{
  "norm": "rmsnorm",
  "bias": "none",
  "parallel_block": false,
  "layers": 12,
  "pooling": "mean",
  "loss": "cross_entropy",
  "nesterov": true
}
Rows from block 2 of a small image classifier, named by matrix and row number. Rows with one number belong to one neuron. Each number is 128 + 32 x the weight over its row's rms, rounded and kept within 0 to 255. All counts start at 0. Numbers have three digits each.
After each neuron's rows are labels from the 100 images, of 14976, where the neuron reaches its highest value: "responds to" is what is common among them. Only what is clearly more common there than usual is listed. The data: retinal OCT scans (Kermany 2017).
# fc1: MLP up (model.blocks.2.mlp.fc1.weight, 768x192), inputs 0-95
# fc2: MLP down (model.blocks.2.mlp.fc2.weight, 192x768, transposed), outputs 0-95

fc1.733:157117082136179141129128186123150131089146090074106106104110126192140101132185136102114112133125122118114096111097080127142089077163090180118117122064160140183162137156150136166121145140145130131116124104129113155088102146162100083098123094141118133090084113141140127181107139132102080163
fc2.733:111099116113154196103121119131092076144112080122119149143149121150095117104138164115132131177097121088147123159105176163122113133110159128077090133102077201172149119153177098106143145163177108110079099069101133132118133142144149133102118090077128131128146120170108211135109045189105135113
responds to: finding: choroidal neovascularization

fc1.735:161172132142187112101092138107108102159137049083100131096183165132131087163176176139053122137056127085088087190158095106179077120102122162097092123185124138160148115128078116159128097149152023083103127129149122143131098159109132108120115128145154110089122064118158147104105173165155173122
fc2.735:145071112142173114153094171123091065092127133133141106072073165131169058145123159041130193088090103114183145187105130136059095112104065072148128173090137157137108144138116153121129139118115168146138067138140165124135126160088119099118178097088136128167077182172187128104086206150094158096
responds to: finding: normal

fc1.374:211140078134142174142102128088136125093099156127101156133149064104118144184159159124082150120085156145146156112173134072146080139136083142120108186157130175081146150088170098157093155138158168134129083167174196185166100074075170188129099190143082041119092088162125085125101167174175136120
fc2.374:078075181100118098115165119115118101200131109092151113111076196131102168070110063150125100112179098130112118152130167158111162101099179124121120102149108043169124111181096128057147096104069143112110155069124072127072195158147127091132179100115181138141144160112133171146076079101099090141
responds to: finding: choroidal neovascularization

fc1.195:126093125149162123069159132173101145133178070158106104118114100132063150063106146117144147070088126177139124073179120128122154127086188105095160134169132142117145077105117138147166080168139131100104148162175116121177121159166117187124078138110139122125170117130123144094154130166143077157
fc2.195:124164123119117115175102128109137109141100180134173157197108166088141147200075098104114074207201113071093138151097177132106076129074069163157155169140133117127116170129164142126135166067143115109130088097123176189098137045108115097105163118153113115151139145116121106163093114113156197140
responds to: finding: choroidal neovascularization

fc1.279:112175125128132136105133117138122086106170095077105158113118099137164137085115091139158089148125113142125123138184176133145104084133143143126109108100120164139114165098149088159153178112063134130093148134123116127152113115130132113125070154125111144152178029119084140153157136120185108133
fc2.279:140089142121095131151116157105066195154118113145130150151165108168110106055109107188131157176145103150115159081097161117125160107131101092161190121109128188066099156164132136092141148112182142195158161142118114177104173119112110117182213131079143147138131089153117150138120126123114115158
responds to: finding: choroidal neovascularization

fc1.302:123142127090107120092139137103150067136120115133189118137133145099157187128138111188143115110085095228181220168122097130132075139104118165163186163114107083048099066183092097102097125143109162139118224184131099186092133146092153160133163158165151142097107119173104155146163122142157082070
fc2.302:117113139168154158184122122137142179120133064126115154108139124149108114127145158118105113146117101056134085108152191138139183100184115106146100145201150122181125180109115184178187144159130067126119075057108119067119118130125114096145116126088144142168162101056117125079104142114095161173
responds to: finding: choroidal neovascularization

fc1.198:133131097157096123099102141102117127148135050136135103137102155153128131125105151110152178127117139149120112082150104095105123105100116059084067176137144073079119112101122192125125114060089124130145152090118104123113190170082169074193133235161130115097133108118110081191100114122139124110
fc2.198:091184151077126157157153160115173041173108149121135125137102146116101145130121098170126127071115171142119111171109109167162128098132163118177116128163092101117084133103113082119108161187184126151156082121099191181165090124076078121129099114076106163114146144173141127150139104128125164146
responds to: finding: drusen

fc1.716:137063156197163128177121175106161138106172092139127142149105140129196177108079104164111077144163112183137192111134112085187184129089109114126095133139119121153131142126145161127122151156130131122093113115126117058144100111124117067084062126100136191124147141166097113104166131145080188068
fc2.716:130129110084127165121110148137146145128120097115214151163148081045096120113138137180104095139115108113093111148112131192061116099180101131152117110146138095076163159119124111128152171142181144027086139160124124104121116066102137199111162101137157160098170134080163170091120156148196105075
responds to: finding: drusen

fc1.358:111102187160158103141208152170125104165120091129117212146129192184128159133112120120178083154107115118121135173169119125206144150131146134149144150193192114106149091153138180152128173110187173124161145136142142066134135033094124095089128142159140100109131140120107131161134143092043151145
fc2.358:120122133178132169162167161129179141140172131180154112150136074115113091128106129142120158139112128160134122106106147155066107120140113174132159137121095119114100184119118132145086109210128193031153151203112143105158117093124122080128134074117184201070141054121156148089147114154206088125
responds to: finding: drusen

fc1.218:108075103162108147161177166091103109158111126155108148136115184114155137127129083174107081181153154189117138083088174122171126113098129120116157118095132156139115099131078101079116112152111145136157165102121134102050143139053129138084097111099062199155143122171102151096100193106127122128
fc2.218:141090124128147125134098130152153141154136123115134083135173117082136152081159113139131104145088111174103120152081076192095122116153159155138169038137114066122115176118151161140144129156126101034145109168132120132138091099126149096134116112107090153118179142101185122074063110184148132112
responds to: finding: drusen

fc1.145:137218167137164092144097089156056110087158060149117148141090106133098146103155133057140126128159166191113147162131159180167106090147106085129117133092135108138200179139105154124196109152137105165167106106054119181137115078120112142148100191141119177199109101129129105203122066150091092115
fc2.145:142104104175101178122111151129217145152114137113111133117193138163148107133065148190129141122140157079134123109119053068107182127096062146121154124141107179151102089129145148168070145078159172100089168167157126076146134175176173117135212064148088087057167189122127123047114173148173125122
responds to: finding: choroidal neovascularization

fc1.582:172156082123185146119119161096119101077169166141179098142155143161131115087159092125144112179059151163115142124105126126120087083133082186161110089131148148137190117139088141179123072093183137181135182079118166127077103167065112156130137115084091113172145172099126146183159176119155167121
fc2.582:136116137140088099104133090105110134156088099166074160111107138140045130147131114109122149098178126078140066072118107114101133144116131109094130185121104155112071119152130122114143172218094101087103066098097114065119082050124192087162128096142145118107136128133125139047073138152115098123
responds to: finding: diabetic macular edema

fc1.12:181179139182117113161121080069126122104209093136139201166100131114116160198102080189125175133129132186106160090164118095092148124092110101093160183189116127134154081132112153142117183109128087059089147112154115059119164174157142181070077120115174135134153154142126093104130113118124142116
fc2.12:093129145076164121114106172082109164140170032071165061149152102113100147113164176102141119127069159101132108106135141165101141095060075213110088118151172136089178192100114079104133106126098138129161163149138150165165131037110138159148098116139084079145148151133099165136125147125170144083
responds to: finding: drusen

fc1.407:084087142147138123138141132115136094157119084083084167147071170119077132128107149130141147131103072173147131109187123074123113109132143097157146200123068126130133081129136141095141181130126117125099153153129125109100095170128117140169136138113177188066084089114107137163148158161114085123
fc2.407:181143110154113118133105148150104125122154186162190096100131031140131134138129122163138110100158206107164161097072145162155139118151122170152101085116177139113163135121105102124152094102148104137162138139123112124119154106124129097119107125107086104099178143122164154107128144132119165121
responds to: finding: choroidal neovascularization

fc1.413:128118155176169114203144156104147132167108089160159144140129170156097117113132143126101113199089116209190076176069116104110117103098129130186141089108119120197074118105132154079114178155081096151165140059070117140086128102131111143156152158135151099144118145124087092091141148130116143113
fc2.413:124090124067124143114088111120168144165107119121057189186188163156117166097107119164142084097090130120094130051132114133150147189119128123169122084173137135112108074141098133147111125156163153119146147141136138099158097132103158120170152103139165109106192177099126152152062116106124087148
responds to: finding: choroidal neovascularization; finding: diabetic macular edema

fc1.246:166166100117166052112128118144181129157186170123133100141093096167117090098137145100154100095123127179048160191113085093087110093100125167137105116124180148156133104147138152148150102102089151130143109121131140167130147135093105067134113135186156079139059161116093106185188103133177155136
fc2.246:136143140211086104112143122148174136145155098163121147135153068136175132079130187119131107170135123156125089135118166159116118132129116128132172173176216128108151115189093124083123145090093119090068146083103158119185085159129096118170097182111101073162182163088177145092165133152098209114
responds to: finding: choroidal neovascularization

fc1.260:087147111123124094095094146141137180116109133048131122144112102126149114144162155100160119124168116086066050144083156136120116135108102046121089151108105075167090121096130060136157144110108167142121105131185093138107142163138125091128123170062100122139125085125121104171161119109133149110
fc2.260:152078105114107102125153157088104121128154107140096133134133087180062077104103064183099165096100160177126117137101153148230084080138192111123150101122091121199104123124101168117185155130120080098130097111090141113215143135148101114136163103120156136075151173138086104108123123144121159160
responds to: finding: drusen

fc1.284:106102142154170142115135161107124166153172128178152113123078108143118131146090107100109116168111095108118178180111084115200148149167111152112149078082093109102035172087134136135122112214149063123077132137161088101118121044120132188114030132104181117114127154119167187134096141146143117120
fc2.284:170126128145176180170152096163202181166088123079119115134131129077100149134083075134145167092136160116111119162127110162164099106106135137115080110123142121108201085128148094119178171146077131087133135158135152106169127148033187130143137109146127191132143103154100157147180131108142172106
responds to: finding: choroidal neovascularization

fc1.651:093066138131144177098127130157158157113099147159151106106084134115133117115115120119071159116063114074093092112098151084166102081183181116149133088080101078088165116143138114094164108084220117130109164126098117136133056139094080132170150117171070159144066125096143131123141084121161154112
fc2.651:141195168167113088125134126121091115150122119088110157158092117081174131175144111162177086157143093175177134174187166115083086140107116141151100161186163187119105123100164159131073114110092116082129159088086158154146129158211170158088122118140127117120151117105102082094101134140144116115
responds to: finding: choroidal neovascularization

fc1.710:091164147156094186152127113186137149152117174128146078078117145108185088101116141072096108135175135182163136085136117113111142087138166146122117177138074114142149091125148112154153147159141131138184139143126099093154139180095105122107143216079179095117166145117105132185092159120108135097
fc2.710:142094159146137144094103116102119149126188129089090155096124132140120106105156104148129136067094064132138143145092115171224081101179177076150111190125118108116122065119101163074118086159065141135141117074132178214141123170143099112098146138159171188137135110140128147150141124116122092171
responds to: finding: choroidal neovascularization; finding: diabetic macular edema

fc1.129:131092167148145074103154129124159155152134122164145090119234118114086113103050124081107148146136130152067153145173088154095126115176176187137140147146156129147148154159102140140173113131175187113149078114181083118140136098138174124100140152118109127177077074084089166106137103091098158131
fc2.129:163148159122107120139169123062073135127157146133000139153118138150125135165168110132131083114133123102135156133140123132120180141093095121104068161136125148078077106122171176108181160086115078116163135123099152101108122112152117178110084130115095101141186118109129123109061135151145100138
responds to: finding: choroidal neovascularization

fc1.704:098174108146122071170151129123137124084140094123169197144119152100163172125116085143155137129170081040153125153095187131118101105143153107087147172136164147097085065141101130080142227205171102138152143125118108131099147107108100076153097118128084113153149129131130154161158155109085101064
fc2.704:155083154137154187107115122146082091147112175144094093117131152169109082137092151128102166148135178185143092103171130106203146085132100140134121084091080114172127174076154110170102059075096195120093144117091145151125133163164164166123155127139152123100097136127093117076063117126149157140
responds to: finding: choroidal neovascularization

fc1.392:146157145152108158138121140107157164148192097115097126187106182178089145060185108159120091182103075083074170197141104083137120116134141108126129147152147127124148092141143142155153132100154187060146163060123095155125101134130105111141117129162171144147089104065153149165137138090124083155
fc2.392:079125052133104146128115057144171077062077161128188112136186112087110100157132127139150097157112113161118132100140123144096104125122129184170109122162165174095099116083019123132110153094150127100083177156111146137135096108063169120124141142135110162097138124176061131103168091135078128096
responds to: finding: choroidal neovascularization

fc1.233:152128146150134058161216111115098106127118118161209120113179132146121128125169129094141160111105097156147126083166167140168148122180144080114114136142127150093119090103181130094106151139147158142188147142089117174136166160126030116121152163156092132150128180169163082170143178120100101162
fc2.233:145056129129159145098122165097165135170149124117091160185083118127140111071123125166112180178163102198133141159096118091169121095144090183137085086179055147162119106164150126157120167095097113149111126169166166116188079144163159203093114163075080151099094133136101135096090106144112133109
responds to: finding: choroidal neovascularization

fc1.406:148053090144087132150121178084145091152137130158123203096145098170158143101116139150117166101118114122126168113148119115131147129119228140068072105108176131207136148155150165138163136126043144114139113123173143118151121151136116137125155112136103151131099189119118093163116135142125072135
fc2.406:143176117134112140047101131170110184129130109144160082191100126126051129156160101083126119137115139168104102108158118123150147158171091153188150157156146131068098126145086085142137128150191127110092150142108130169089168101091134130114101122124167107083174092175120149100160132167119193138
responds to: finding: choroidal neovascularization

fc1.148:121148064065105106087103121121138142175150119077144160168095102115146134122199157168153160157156148181091122168127091161100159129098109104128059189177154132121165142132136089188099127126107120146132123105199107147115092143127130130173195153136156095178148080133102087070118082144126142113
fc2.148:117130083106149102107126157142139160074119099180104166191146081120116097111078134136154160105154102148118107125162136168115067120146141110137171159185191146122103053160116114092204141085132077102087176123114142106136190179132076083119129186137113168091172172168100138087122134108138139122
responds to: finding: drusen

fc1.444:165149101084097112064123121072087113103117130063153128150096107090115097079000105143091153182146130083083131153149110157075128166132101156145140126143132157142093152139146144181101100144120204127111152108124118104150097096103130132143104125092139137161098169094126152070153100134170160124
fc2.444:082106164136147179144110200171142133150185140186097157111149141181145132132199167080134086119105165179119096115125076137146160091102102103135097104112206097129136166107129133110202166127123103141131088157153128145160128138141131115105146119150095140109131119126075124158121182097114121082
responds to: finding: choroidal neovascularization

fc1.87:099127119099094090171141095148158136111114111127190118106128112124095138073136125092153069147066144186164114182085153144099085158078181124099166146108149105181058176145129110139104213110066075055138214120154111075161104189148110122148140120050159150159143171121114133143155126098144130107
fc2.87:118180087137149128110136186109085115132135150104105153182101144158141170190086128118119178154185115097091117074163119135144180088158086152193149139175123154098193134137124147134176045125165147190109105135111147168098203048125129126143100141158137092104159106147122152101113119191095116186
responds to: finding: diabetic macular edema

fc1.724:117160168087089121103159158107127114151183150145163109117078143108101156065124126096178069153081110118103155116122157101120174164126109062176129175124122111154096098056101138091186111057117090112103093141089150085113147156092116105151135095130151153135161124094146150106106104103143117115
fc2.724:092162078150144134155154142150108085146101105147158182139162102179133086130162137175090165108149111103174089172136093179135112125084177186074133120155112155072110180178109128165089118133130125166146139145129116138167142100136141094107127152113123124112129140171073129105188159123108172106
responds to: finding: drusen

fc1.606:161106129199141218197135129067158144091168120117193217160072118110133142166070108128107096133102144130117146119130131094136157157101103139141168109187164125119137157146108174153096143148097124104067089118128092060173120108124078141082031159121129147095186165166124150077153139146173136118
fc2.606:080146101050115089168122114080100130173121132133105163193169094086096143092086125166148135147094133154066148186134147179167124155135128131138100123179107152121133101148109093082107124113110197126118050087134138086131165122080120149130169108114157079088132105063116154082136164123168144109
responds to: finding: drusen

fc1.625:128102120086148122126128147112077101133102089162172094149093217068143167121144116136134089167140120167116142153166147139130134103126147085115176152111091091088126095102162141120124140125132094096113100086113111180121080127132121135102060161123142144032123134106110107123179168115066105080
fc2.625:164111108120132115147175124088127111101118079119147163161141145133116177114080135219098171113141156121120100135062122149143111074160121102060086106107099139131068157093149121135168114125138162169082131145102146117145107150189113113134121135124106130163119152075128099142080117166141160120
responds to: finding: normal

fc1.555:128166148168147127102122131173113154151145096155101133104052165106137174166067107142157185093015125132190157166078130151132171109125176096168176128161184114064126078139083116146119089085101110129112101113080113199125104083111098081130129181113118153111112148134095133154160082089096135149
fc2.555:120108086147176125130166115127175137093107181146123149129125140123126117129131187121161137161100134139105121107143131108039100125165039127145152071127072163074157193142093028120102195155153130128147195131187160126095173077149145103138152140142124161140137143151192139204172123176124117187
responds to: finding: normal

fc1.522:163127187110171130180123159147102134129156172112127155158146149113136109077112194167090139170102135151144183080117131139135123105119108166145092185132063142120070104100172149159113169129136137175133064066081105170146152095118126101113128146135167088109122135112119131165118110109058104122
fc2.522:056158155172171112111154114075129125154107156132092093123108141122137107118105142128147143087132168087136191150167034143140163115153095121060115067109148096136198125176160072119153143107087126094082160146110169116086097125147087100150150105086121173114136080159150150087150152127183106109
responds to: finding: choroidal neovascularization

fc1.557:132099088157126091119171109094136091165154130138177151127164121112128133140164114126124106118107192101062155155135120116117126144149075112127153236154154129147125113163099164098139095119132114094140128118153146084148120172164148120124115112115111135108126095112074077112115113145104095147
fc2.557:210201134100109096151062123137135150050159068151211111138156132100148099103169158138134139098114192130160093143152174085106155128130112181133195121122149104128145123163071122125072140137117128120142166138113120135120160125154097128178150105140129160139188120160152184067113154128138138079
responds to: finding: choroidal neovascularization; finding: drusen

fc1.544:166140160199102103119157137065137125138196135117195191103172109170161075104057128161149122144125175130110179126147167126154167192144075131108143125158172103157108104177088132146140093153187145132055147109152095104156120131132124076087074144144143072168088145139129117073107108135146099133
fc2.544:141124176122087130168076112129084135165107126105101139207154081090084164090113167133128105134093132155136100118138066083150113116114149120119078100136144103098108137120115060113097125142104199106161143104126168143106152097162113160145120084047080098114163132133161130141195151101096121127
responds to: finding: drusen

fc1.41:136109136087094087155131096119132134084143108160122160156096141136170096137138116090144169109130125135098131125100110124160116111107102194144092132149107174150147115133179171117139169098177101149141095125145152161190174089149079171129134167154086127053088117140184085125112111128147135057
fc2.41:105144171149092106138117188134121160152136161109087116131147108141059184134152049092126103155148147187149093098118124146071107158153181091147196163069137121100181163128130128114124099122130125133083154124155143127110184092119101103165133043105126136087145127126089047107112116079116117157
responds to: finding: choroidal neovascularization

fc1.385:090172109134130142085159133118155160099122093112132216115130144128137156147155054155175081134143108091103148178118179121095159147112131099124122126127121166100164106153141126127139127128150116141129070143037173083098161131141171134180103139103150140100139176127098154152122185083144088103
fc2.385:169068113091096121179119116143166106131146076106110075078112056174147139089115142147076162141086149193124144123093084150175118063153076163142156143115109013162097129096129124112134075105088122109105152154111098132168116153139062150076198140165124088097136106122103070131081088153085201134
responds to: finding: choroidal neovascularization; finding: diabetic macular edema

fc1.285:065166114071106148099133096083113151186118161134147196192152169119113154094196128194078120150080134102116110110117114156115143086160099194151183147154132099082149153137101069137114170101168111067187092128150117083168231100094183133159152145119092127133175102154075144150147140122124140135
fc2.285:184105187155152142118120153149159147073147154149149102120104097157194152091133126111129084121132106125153176133097053087159155162164152168047120118109108163134118135101158179104118095126083105131087165128159149150137092115121134154100078055175136189192124137128146090177087111133109140090
responds to: finding: diabetic macular edema