{"model": "image classifier", "dataset": "retinal OCT scans (Kermany 2017)", "train_examples": 98430, "image_size": 96, "crop_scale_min": 0.5, "horizontal_flip": true, "translate": 0.06, "rotation_deg": 10, "cutout": 0.25, "targets": ["finding"], "num_classes": 4, "arch": "vit", "norm": "rmsnorm", "norm_position": "pre", "activation": "gelu", "mlp_ratio": 4, "head_dim": 16, "fused_qkv": false, "bias": "none", "qk_norm": false, "parallel_block": false, "inner_norm": false, "moe": "top_k", "drop_path": 0.05, "num_experts": 32, "moe_every": 2, "expert_mlp_ratio": 0.5, "experts_per_token": 1, "shared_expert": false, "patch_size": [6, 6], "layers": 12, "width": 192, "positions": "rope", "pooling": "mean", "label_smoothing": 0.1, "loss": "cross_entropy", "residual_init": "scaled_by_depth", "optimizer": "muon", "muon_scale": "match_rms_adamw", "lr": 0.0016, "momentum": 0.95, "nesterov": true, "orthogonalizer": "polar_express", "adamw_lr_other_params": 0.0017, "grad_clip": 5.0, "steps": 6900, "batch_size": 64, "epochs": 4.5, "lr_schedule": "wsd", "decay_fraction": 0.4, "final_lr_fraction": 0.01, "warmup_steps": 130, "weight_decay": 0.4, "adamw_weight_decay_other_params": 0}
Rows from block 4 of a small image classifier, named by matrix and row number. Rows with one number belong to one neuron. Each number is 200 + 40 x the weight over its row's rms, rounded and kept within 0 to 999. All counts start at 0. After the name is the row's rms in percent of the matrix's.
After each neuron's rows are labels from the 100 images, of 14976, where the neuron reaches its highest value: "top examples" is what is common among them. Only what is clearly more common there than usual is listed. The data: retinal OCT scans (Kermany 2017).
# fc1: MLP up (model.blocks.4.mlp.fc1.weight, 768x192), inputs 0-191
# fc2: MLP down (model.blocks.4.mlp.fc2.weight, 192x768, transposed), outputs 0-191

fc1.385,069,133,189,224,184,218,151,190,260,46,156,126,248,186,157,189,239,200,191,215,224,127,199,208,89,152,142,212,184,174,226,276,204,240,166,248,141,224,250,212,183,200,163,225,179,214,216,150,186,184,226,244,212,172,201,183,232,226,201,204,199,223,142,99,227,259,202,211,195,233,164,215,226,137,169,196,201,195,219,178,225,158,267,198,238,164,221,189,158,208,243,177,222,218,220,200,179,269,142,199,211,277,151,193,290,187,239,203,188,173,255,155,158,235,154,286,215,196,229,187,201,139,249,190,250,255,190,173,187,159,219,215,229,246,237,148,125,269,218,189,192,154,117,201,250,234,138,179,241,190,194,197,218,181,180,194,253,275,187,199,187,177,197,201,190,200,149,170,191,247,159,255,280,134,216,120,239,213,189,209,180,183,232,234,183,116,285,204,242,177,187,187,225
fc2.385,078,234,217,225,143,253,234,181,147,334,289,230,188,204,214,226,228,223,200,156,169,225,217,148,257,249,241,191,255,226,175,149,227,110,228,224,283,218,173,223,193,190,228,124,146,134,182,230,161,245,195,239,175,187,158,213,165,222,231,197,136,216,213,256,173,137,182,207,214,153,198,193,214,229,200,184,201,174,200,241,200,242,147,249,160,223,218,219,175,236,116,234,198,153,192,202,231,202,227,184,184,191,198,226,118,150,231,176,216,206,194,227,206,115,164,166,230,296,174,213,210,188,220,193,252,220,218,221,212,206,167,176,205,168,188,224,177,173,134,206,177,229,233,138,139,196,263,195,143,248,250,141,237,176,190,264,179,157,173,187,197,216,244,268,183,148,262,198,193,205,293,211,218,309,170,185,130,178,188,204,233,229,179,143,189,300,150,154,107,159,194,233,154
top examples: finding: diabetic macular edema

fc1.586,076,130,147,166,205,148,223,247,252,290,175,167,158,182,191,187,200,187,238,241,167,145,244,228,172,186,266,173,214,195,214,160,142,206,211,216,199,220,193,196,154,159,188,211,212,238,203,228,212,130,208,122,189,188,170,200,232,210,257,201,220,214,267,116,212,135,168,196,227,232,197,229,234,141,225,238,224,164,248,262,171,157,142,149,165,305,168,155,166,230,252,186,225,223,148,199,187,132,154,303,169,227,199,225,262,198,204,175,162,140,215,144,252,173,238,187,237,219,202,282,198,208,261,260,249,148,178,120,192,187,180,175,202,180,239,158,216,143,201,230,187,170,177,208,212,228,223,147,196,178,142,176,128,253,239,215,194,219,136,273,197,222,248,255,232,237,201,171,124,140,269,240,185,189,256,223,242,194,187,193,172,194,317,221,195,162,244,185,261,232,192,233,265
fc2.586,081,258,216,264,165,217,248,201,152,190,209,192,214,145,183,225,207,189,169,122,156,213,187,145,150,250,105,207,163,183,205,198,228,193,179,195,213,256,238,210,241,209,189,177,146,197,184,161,240,208,177,293,224,212,243,172,164,169,199,233,212,157,118,273,198,206,154,227,124,113,177,144,189,176,165,217,217,181,168,113,239,197,196,169,192,101,234,222,198,208,135,220,188,204,248,207,210,235,194,193,140,176,160,123,130,188,147,233,208,255,247,190,182,208,233,275,163,237,197,201,165,112,152,215,157,242,239,302,215,199,179,261,223,203,199,205,229,174,246,215,204,170,225,243,169,132,166,213,175,182,160,164,221,197,234,212,246,149,136,175,206,119,181,208,128,194,204,200,322,175,220,202,172,206,198,193,222,157,167,214,199,170,130,202,165,159,197,283,167,170,317,172,190
top examples: finding: choroidal neovascularization

fc1.57,149,240,254,237,204,227,182,167,168,216,99,213,171,156,185,174,189,196,282,182,233,164,145,164,177,215,199,172,181,172,219,184,170,195,165,305,153,268,257,129,214,253,202,219,247,239,160,174,210,189,187,160,202,270,207,171,187,195,148,183,191,193,212,191,199,186,265,194,160,215,212,125,190,246,208,151,189,254,230,173,225,247,243,231,172,282,209,181,183,225,212,255,204,214,164,166,212,203,217,246,164,167,224,256,168,276,183,187,227,218,221,220,139,314,191,176,242,146,255,216,187,185,197,225,204,134,206,213,269,178,206,174,229,255,207,156,218,211,236,198,198,138,268,151,267,191,233,158,278,164,150,230,98,192,228,250,176,149,184,218,268,207,249,157,218,189,243,228,178,280,281,153,205,241,251,256,243,203,160,167,250,255,155,221,178,206,210,273,247,258,284,231,214
fc2.57,143,186,199,237,217,149,170,225,243,257,220,160,158,296,212,248,111,187,147,231,218,194,146,157,182,218,202,140,175,174,175,183,139,181,151,150,214,209,242,190,193,222,177,192,172,192,195,198,260,255,245,253,215,201,185,138,150,193,190,282,208,210,192,211,217,167,174,138,159,123,191,123,274,90,208,203,157,228,247,197,254,216,211,236,189,213,174,158,146,155,213,192,207,197,209,173,205,245,156,199,237,238,247,241,174,113,146,249,215,145,170,292,170,187,246,216,254,201,169,221,172,163,247,247,219,214,165,272,241,187,172,275,169,207,179,287,173,207,207,238,82,242,216,194,140,216,229,251,236,152,284,232,157,210,212,205,154,200,178,234,205,220,165,220,155,149,194,229,128,193,230,176,211,179,224,219,283,176,211,206,246,179,258,216,207,214,165,156,187,205,233,278,134
top examples: finding: drusen

fc1.272,122,233,233,115,238,246,195,209,236,213,171,193,161,179,238,168,127,228,197,153,184,124,165,187,237,183,162,137,197,240,197,157,266,156,236,167,118,198,212,230,187,229,217,166,247,236,221,205,215,213,197,198,144,230,175,224,233,208,246,148,210,204,210,228,128,218,217,179,218,169,194,239,284,192,225,255,158,159,160,166,264,299,183,202,194,218,250,220,120,234,180,203,251,190,212,190,168,172,214,222,166,178,221,161,261,198,155,191,196,163,240,281,245,234,270,246,129,168,177,90,190,188,168,214,304,175,127,141,173,136,175,181,173,190,195,189,218,207,178,164,133,233,200,172,177,205,254,131,182,141,169,185,184,219,148,176,149,198,218,216,258,188,186,187,179,185,241,207,254,259,290,162,178,201,188,180,211,159,176,262,173,198,216,208,235,202,160,73,301,184,251,172,184
fc2.272,116,202,174,222,254,253,224,200,199,187,202,189,127,175,124,179,183,218,241,294,196,242,195,141,232,155,284,211,226,213,242,233,103,137,233,174,299,228,224,217,246,152,189,302,187,229,152,187,208,200,165,201,132,177,237,156,129,228,189,261,170,227,175,241,221,201,212,171,206,214,196,202,191,245,211,169,171,168,145,198,241,175,225,180,151,219,191,138,236,153,185,242,187,233,191,217,220,255,228,221,242,236,260,229,171,258,177,201,205,293,208,106,213,151,154,250,191,235,135,257,192,248,210,197,188,160,236,196,167,221,186,195,219,253,150,211,286,174,190,227,185,200,191,185,277,232,206,165,221,143,238,250,246,188,213,211,253,174,272,195,177,209,156,129,189,163,194,233,168,244,174,234,231,155,158,179,210,211,313,197,156,193,201,210,176,239,199,313,255,175,241,188,276
top examples: finding: diabetic macular edema

fc1.243,070,202,159,177,236,142,186,196,216,117,123,135,197,220,175,122,210,128,125,199,269,172,162,265,211,170,150,162,211,150,216,221,243,211,201,233,200,183,186,230,201,179,216,181,250,237,143,196,212,166,163,106,193,170,203,151,212,155,272,168,216,155,167,258,217,243,170,190,151,164,184,223,222,181,137,225,190,149,252,302,156,271,173,195,191,201,217,197,201,167,136,249,225,186,202,207,246,243,203,246,289,194,184,190,202,201,207,106,180,241,173,174,191,178,257,146,177,212,169,139,229,172,259,302,155,163,217,298,221,225,200,177,220,205,240,219,145,155,208,259,219,152,201,183,192,217,109,227,123,172,242,249,171,186,201,231,201,262,125,229,191,260,179,171,161,197,207,182,200,283,182,145,266,212,205,188,194,263,172,247,179,167,200,185,167,167,248,160,183,191,141,225,201
fc2.243,068,172,234,247,148,182,207,169,216,276,331,213,191,216,259,238,268,274,220,195,195,186,242,183,189,265,141,199,204,282,195,244,201,183,214,213,160,237,207,193,243,160,174,197,209,168,233,157,243,205,204,287,233,215,189,254,179,148,159,248,118,191,218,179,154,183,245,187,289,230,188,224,160,273,251,214,216,230,195,221,203,184,209,190,181,198,164,203,168,243,226,129,194,162,211,209,189,165,257,231,156,204,241,135,228,238,172,285,302,210,228,211,229,144,176,251,196,200,230,257,190,201,204,111,248,201,186,121,213,201,228,241,225,169,199,204,210,179,227,172,173,229,170,213,214,172,285,185,269,181,207,110,196,164,144,185,166,224,231,201,245,194,212,233,172,152,99,203,199,176,259,250,133,246,192,215,250,185,245,164,207,209,190,190,128,197,117,205,129,263,221,139,183
top examples: finding: diabetic macular edema

fc1.203,120,217,186,157,306,269,252,189,156,249,230,255,229,242,246,302,184,183,223,279,234,144,235,194,161,119,194,210,148,187,196,189,134,205,178,244,198,163,224,153,210,186,177,150,225,160,240,235,167,185,115,236,151,194,175,184,216,269,230,160,226,168,154,202,140,169,171,207,195,210,163,205,202,106,200,197,139,160,163,199,272,221,174,212,161,134,203,161,201,185,207,132,186,227,222,196,169,227,131,243,115,284,185,179,224,104,152,237,254,195,130,267,217,195,181,250,172,127,159,234,183,192,227,241,203,154,210,236,217,208,217,193,235,223,154,175,249,208,227,211,178,171,288,202,210,185,186,192,195,225,171,216,189,165,236,209,215,102,162,234,230,187,188,259,193,197,166,172,196,217,123,265,206,202,166,171,197,142,190,212,254,149,184,241,214,214,241,296,236,207,132,155,189
fc2.203,110,240,135,210,145,268,228,216,208,265,166,219,173,130,212,171,215,191,206,174,150,240,194,180,157,215,140,246,172,184,224,199,230,230,210,250,158,186,195,145,226,238,163,223,245,163,174,196,187,230,173,214,232,169,243,213,243,251,210,189,146,171,203,253,202,130,180,307,224,223,155,185,152,106,200,223,227,172,166,172,195,195,177,148,175,227,233,191,260,208,179,158,212,196,204,329,205,229,179,226,220,224,144,119,130,108,151,156,168,247,244,214,282,161,206,210,224,243,170,129,195,216,220,153,214,163,192,220,266,224,168,258,121,215,208,226,201,172,224,231,183,264,195,153,256,208,188,175,135,248,265,160,195,191,180,156,153,190,242,224,243,173,206,245,155,208,131,244,141,110,115,149,198,275,146,190,190,181,175,248,247,243,208,224,233,198,192,166,203,165,230,248,254
top examples: finding: diabetic macular edema

fc1.336,084,195,200,222,248,192,195,119,210,225,186,153,209,276,243,189,237,270,229,169,132,227,256,163,231,123,219,227,178,206,189,180,192,150,223,274,174,173,258,182,191,250,275,212,151,220,233,182,176,222,185,259,166,230,210,151,191,202,220,226,235,188,189,167,186,222,215,265,94,260,167,189,212,179,264,165,162,211,101,229,265,180,173,225,173,166,132,195,198,160,290,149,186,179,134,199,183,182,152,146,217,101,263,188,202,245,163,215,210,211,177,193,225,213,266,284,276,197,237,223,215,209,207,94,191,213,200,243,233,263,169,235,206,200,281,183,173,195,213,224,189,239,193,165,183,168,198,130,191,236,135,226,211,182,253,231,190,157,163,181,207,261,267,157,228,151,197,178,205,221,160,236,256,161,305,198,174,183,161,128,238,240,199,183,200,249,147,140,190,176,226,182,192
fc2.336,093,220,126,225,194,199,214,271,185,135,219,221,206,112,205,238,199,137,281,243,239,248,162,144,249,221,235,152,222,179,215,236,264,208,226,174,243,249,165,235,171,134,238,216,179,250,196,249,251,190,200,205,205,196,169,213,235,164,245,191,203,210,199,162,241,255,227,156,226,240,199,112,151,243,182,226,228,132,300,223,205,263,229,221,248,262,232,115,235,164,197,257,243,243,200,223,249,253,161,183,218,167,220,248,234,227,167,137,206,188,211,220,132,195,195,180,242,216,227,127,205,210,237,202,199,206,224,101,166,142,263,217,201,220,228,202,213,244,148,212,211,153,223,212,154,197,200,275,148,167,203,209,221,186,154,253,313,202,275,259,162,185,177,295,213,179,236,264,206,164,250,183,158,239,180,182,188,153,212,246,191,164,238,220,188,157,265,266,167,193,197,194,150
top examples: finding: choroidal neovascularization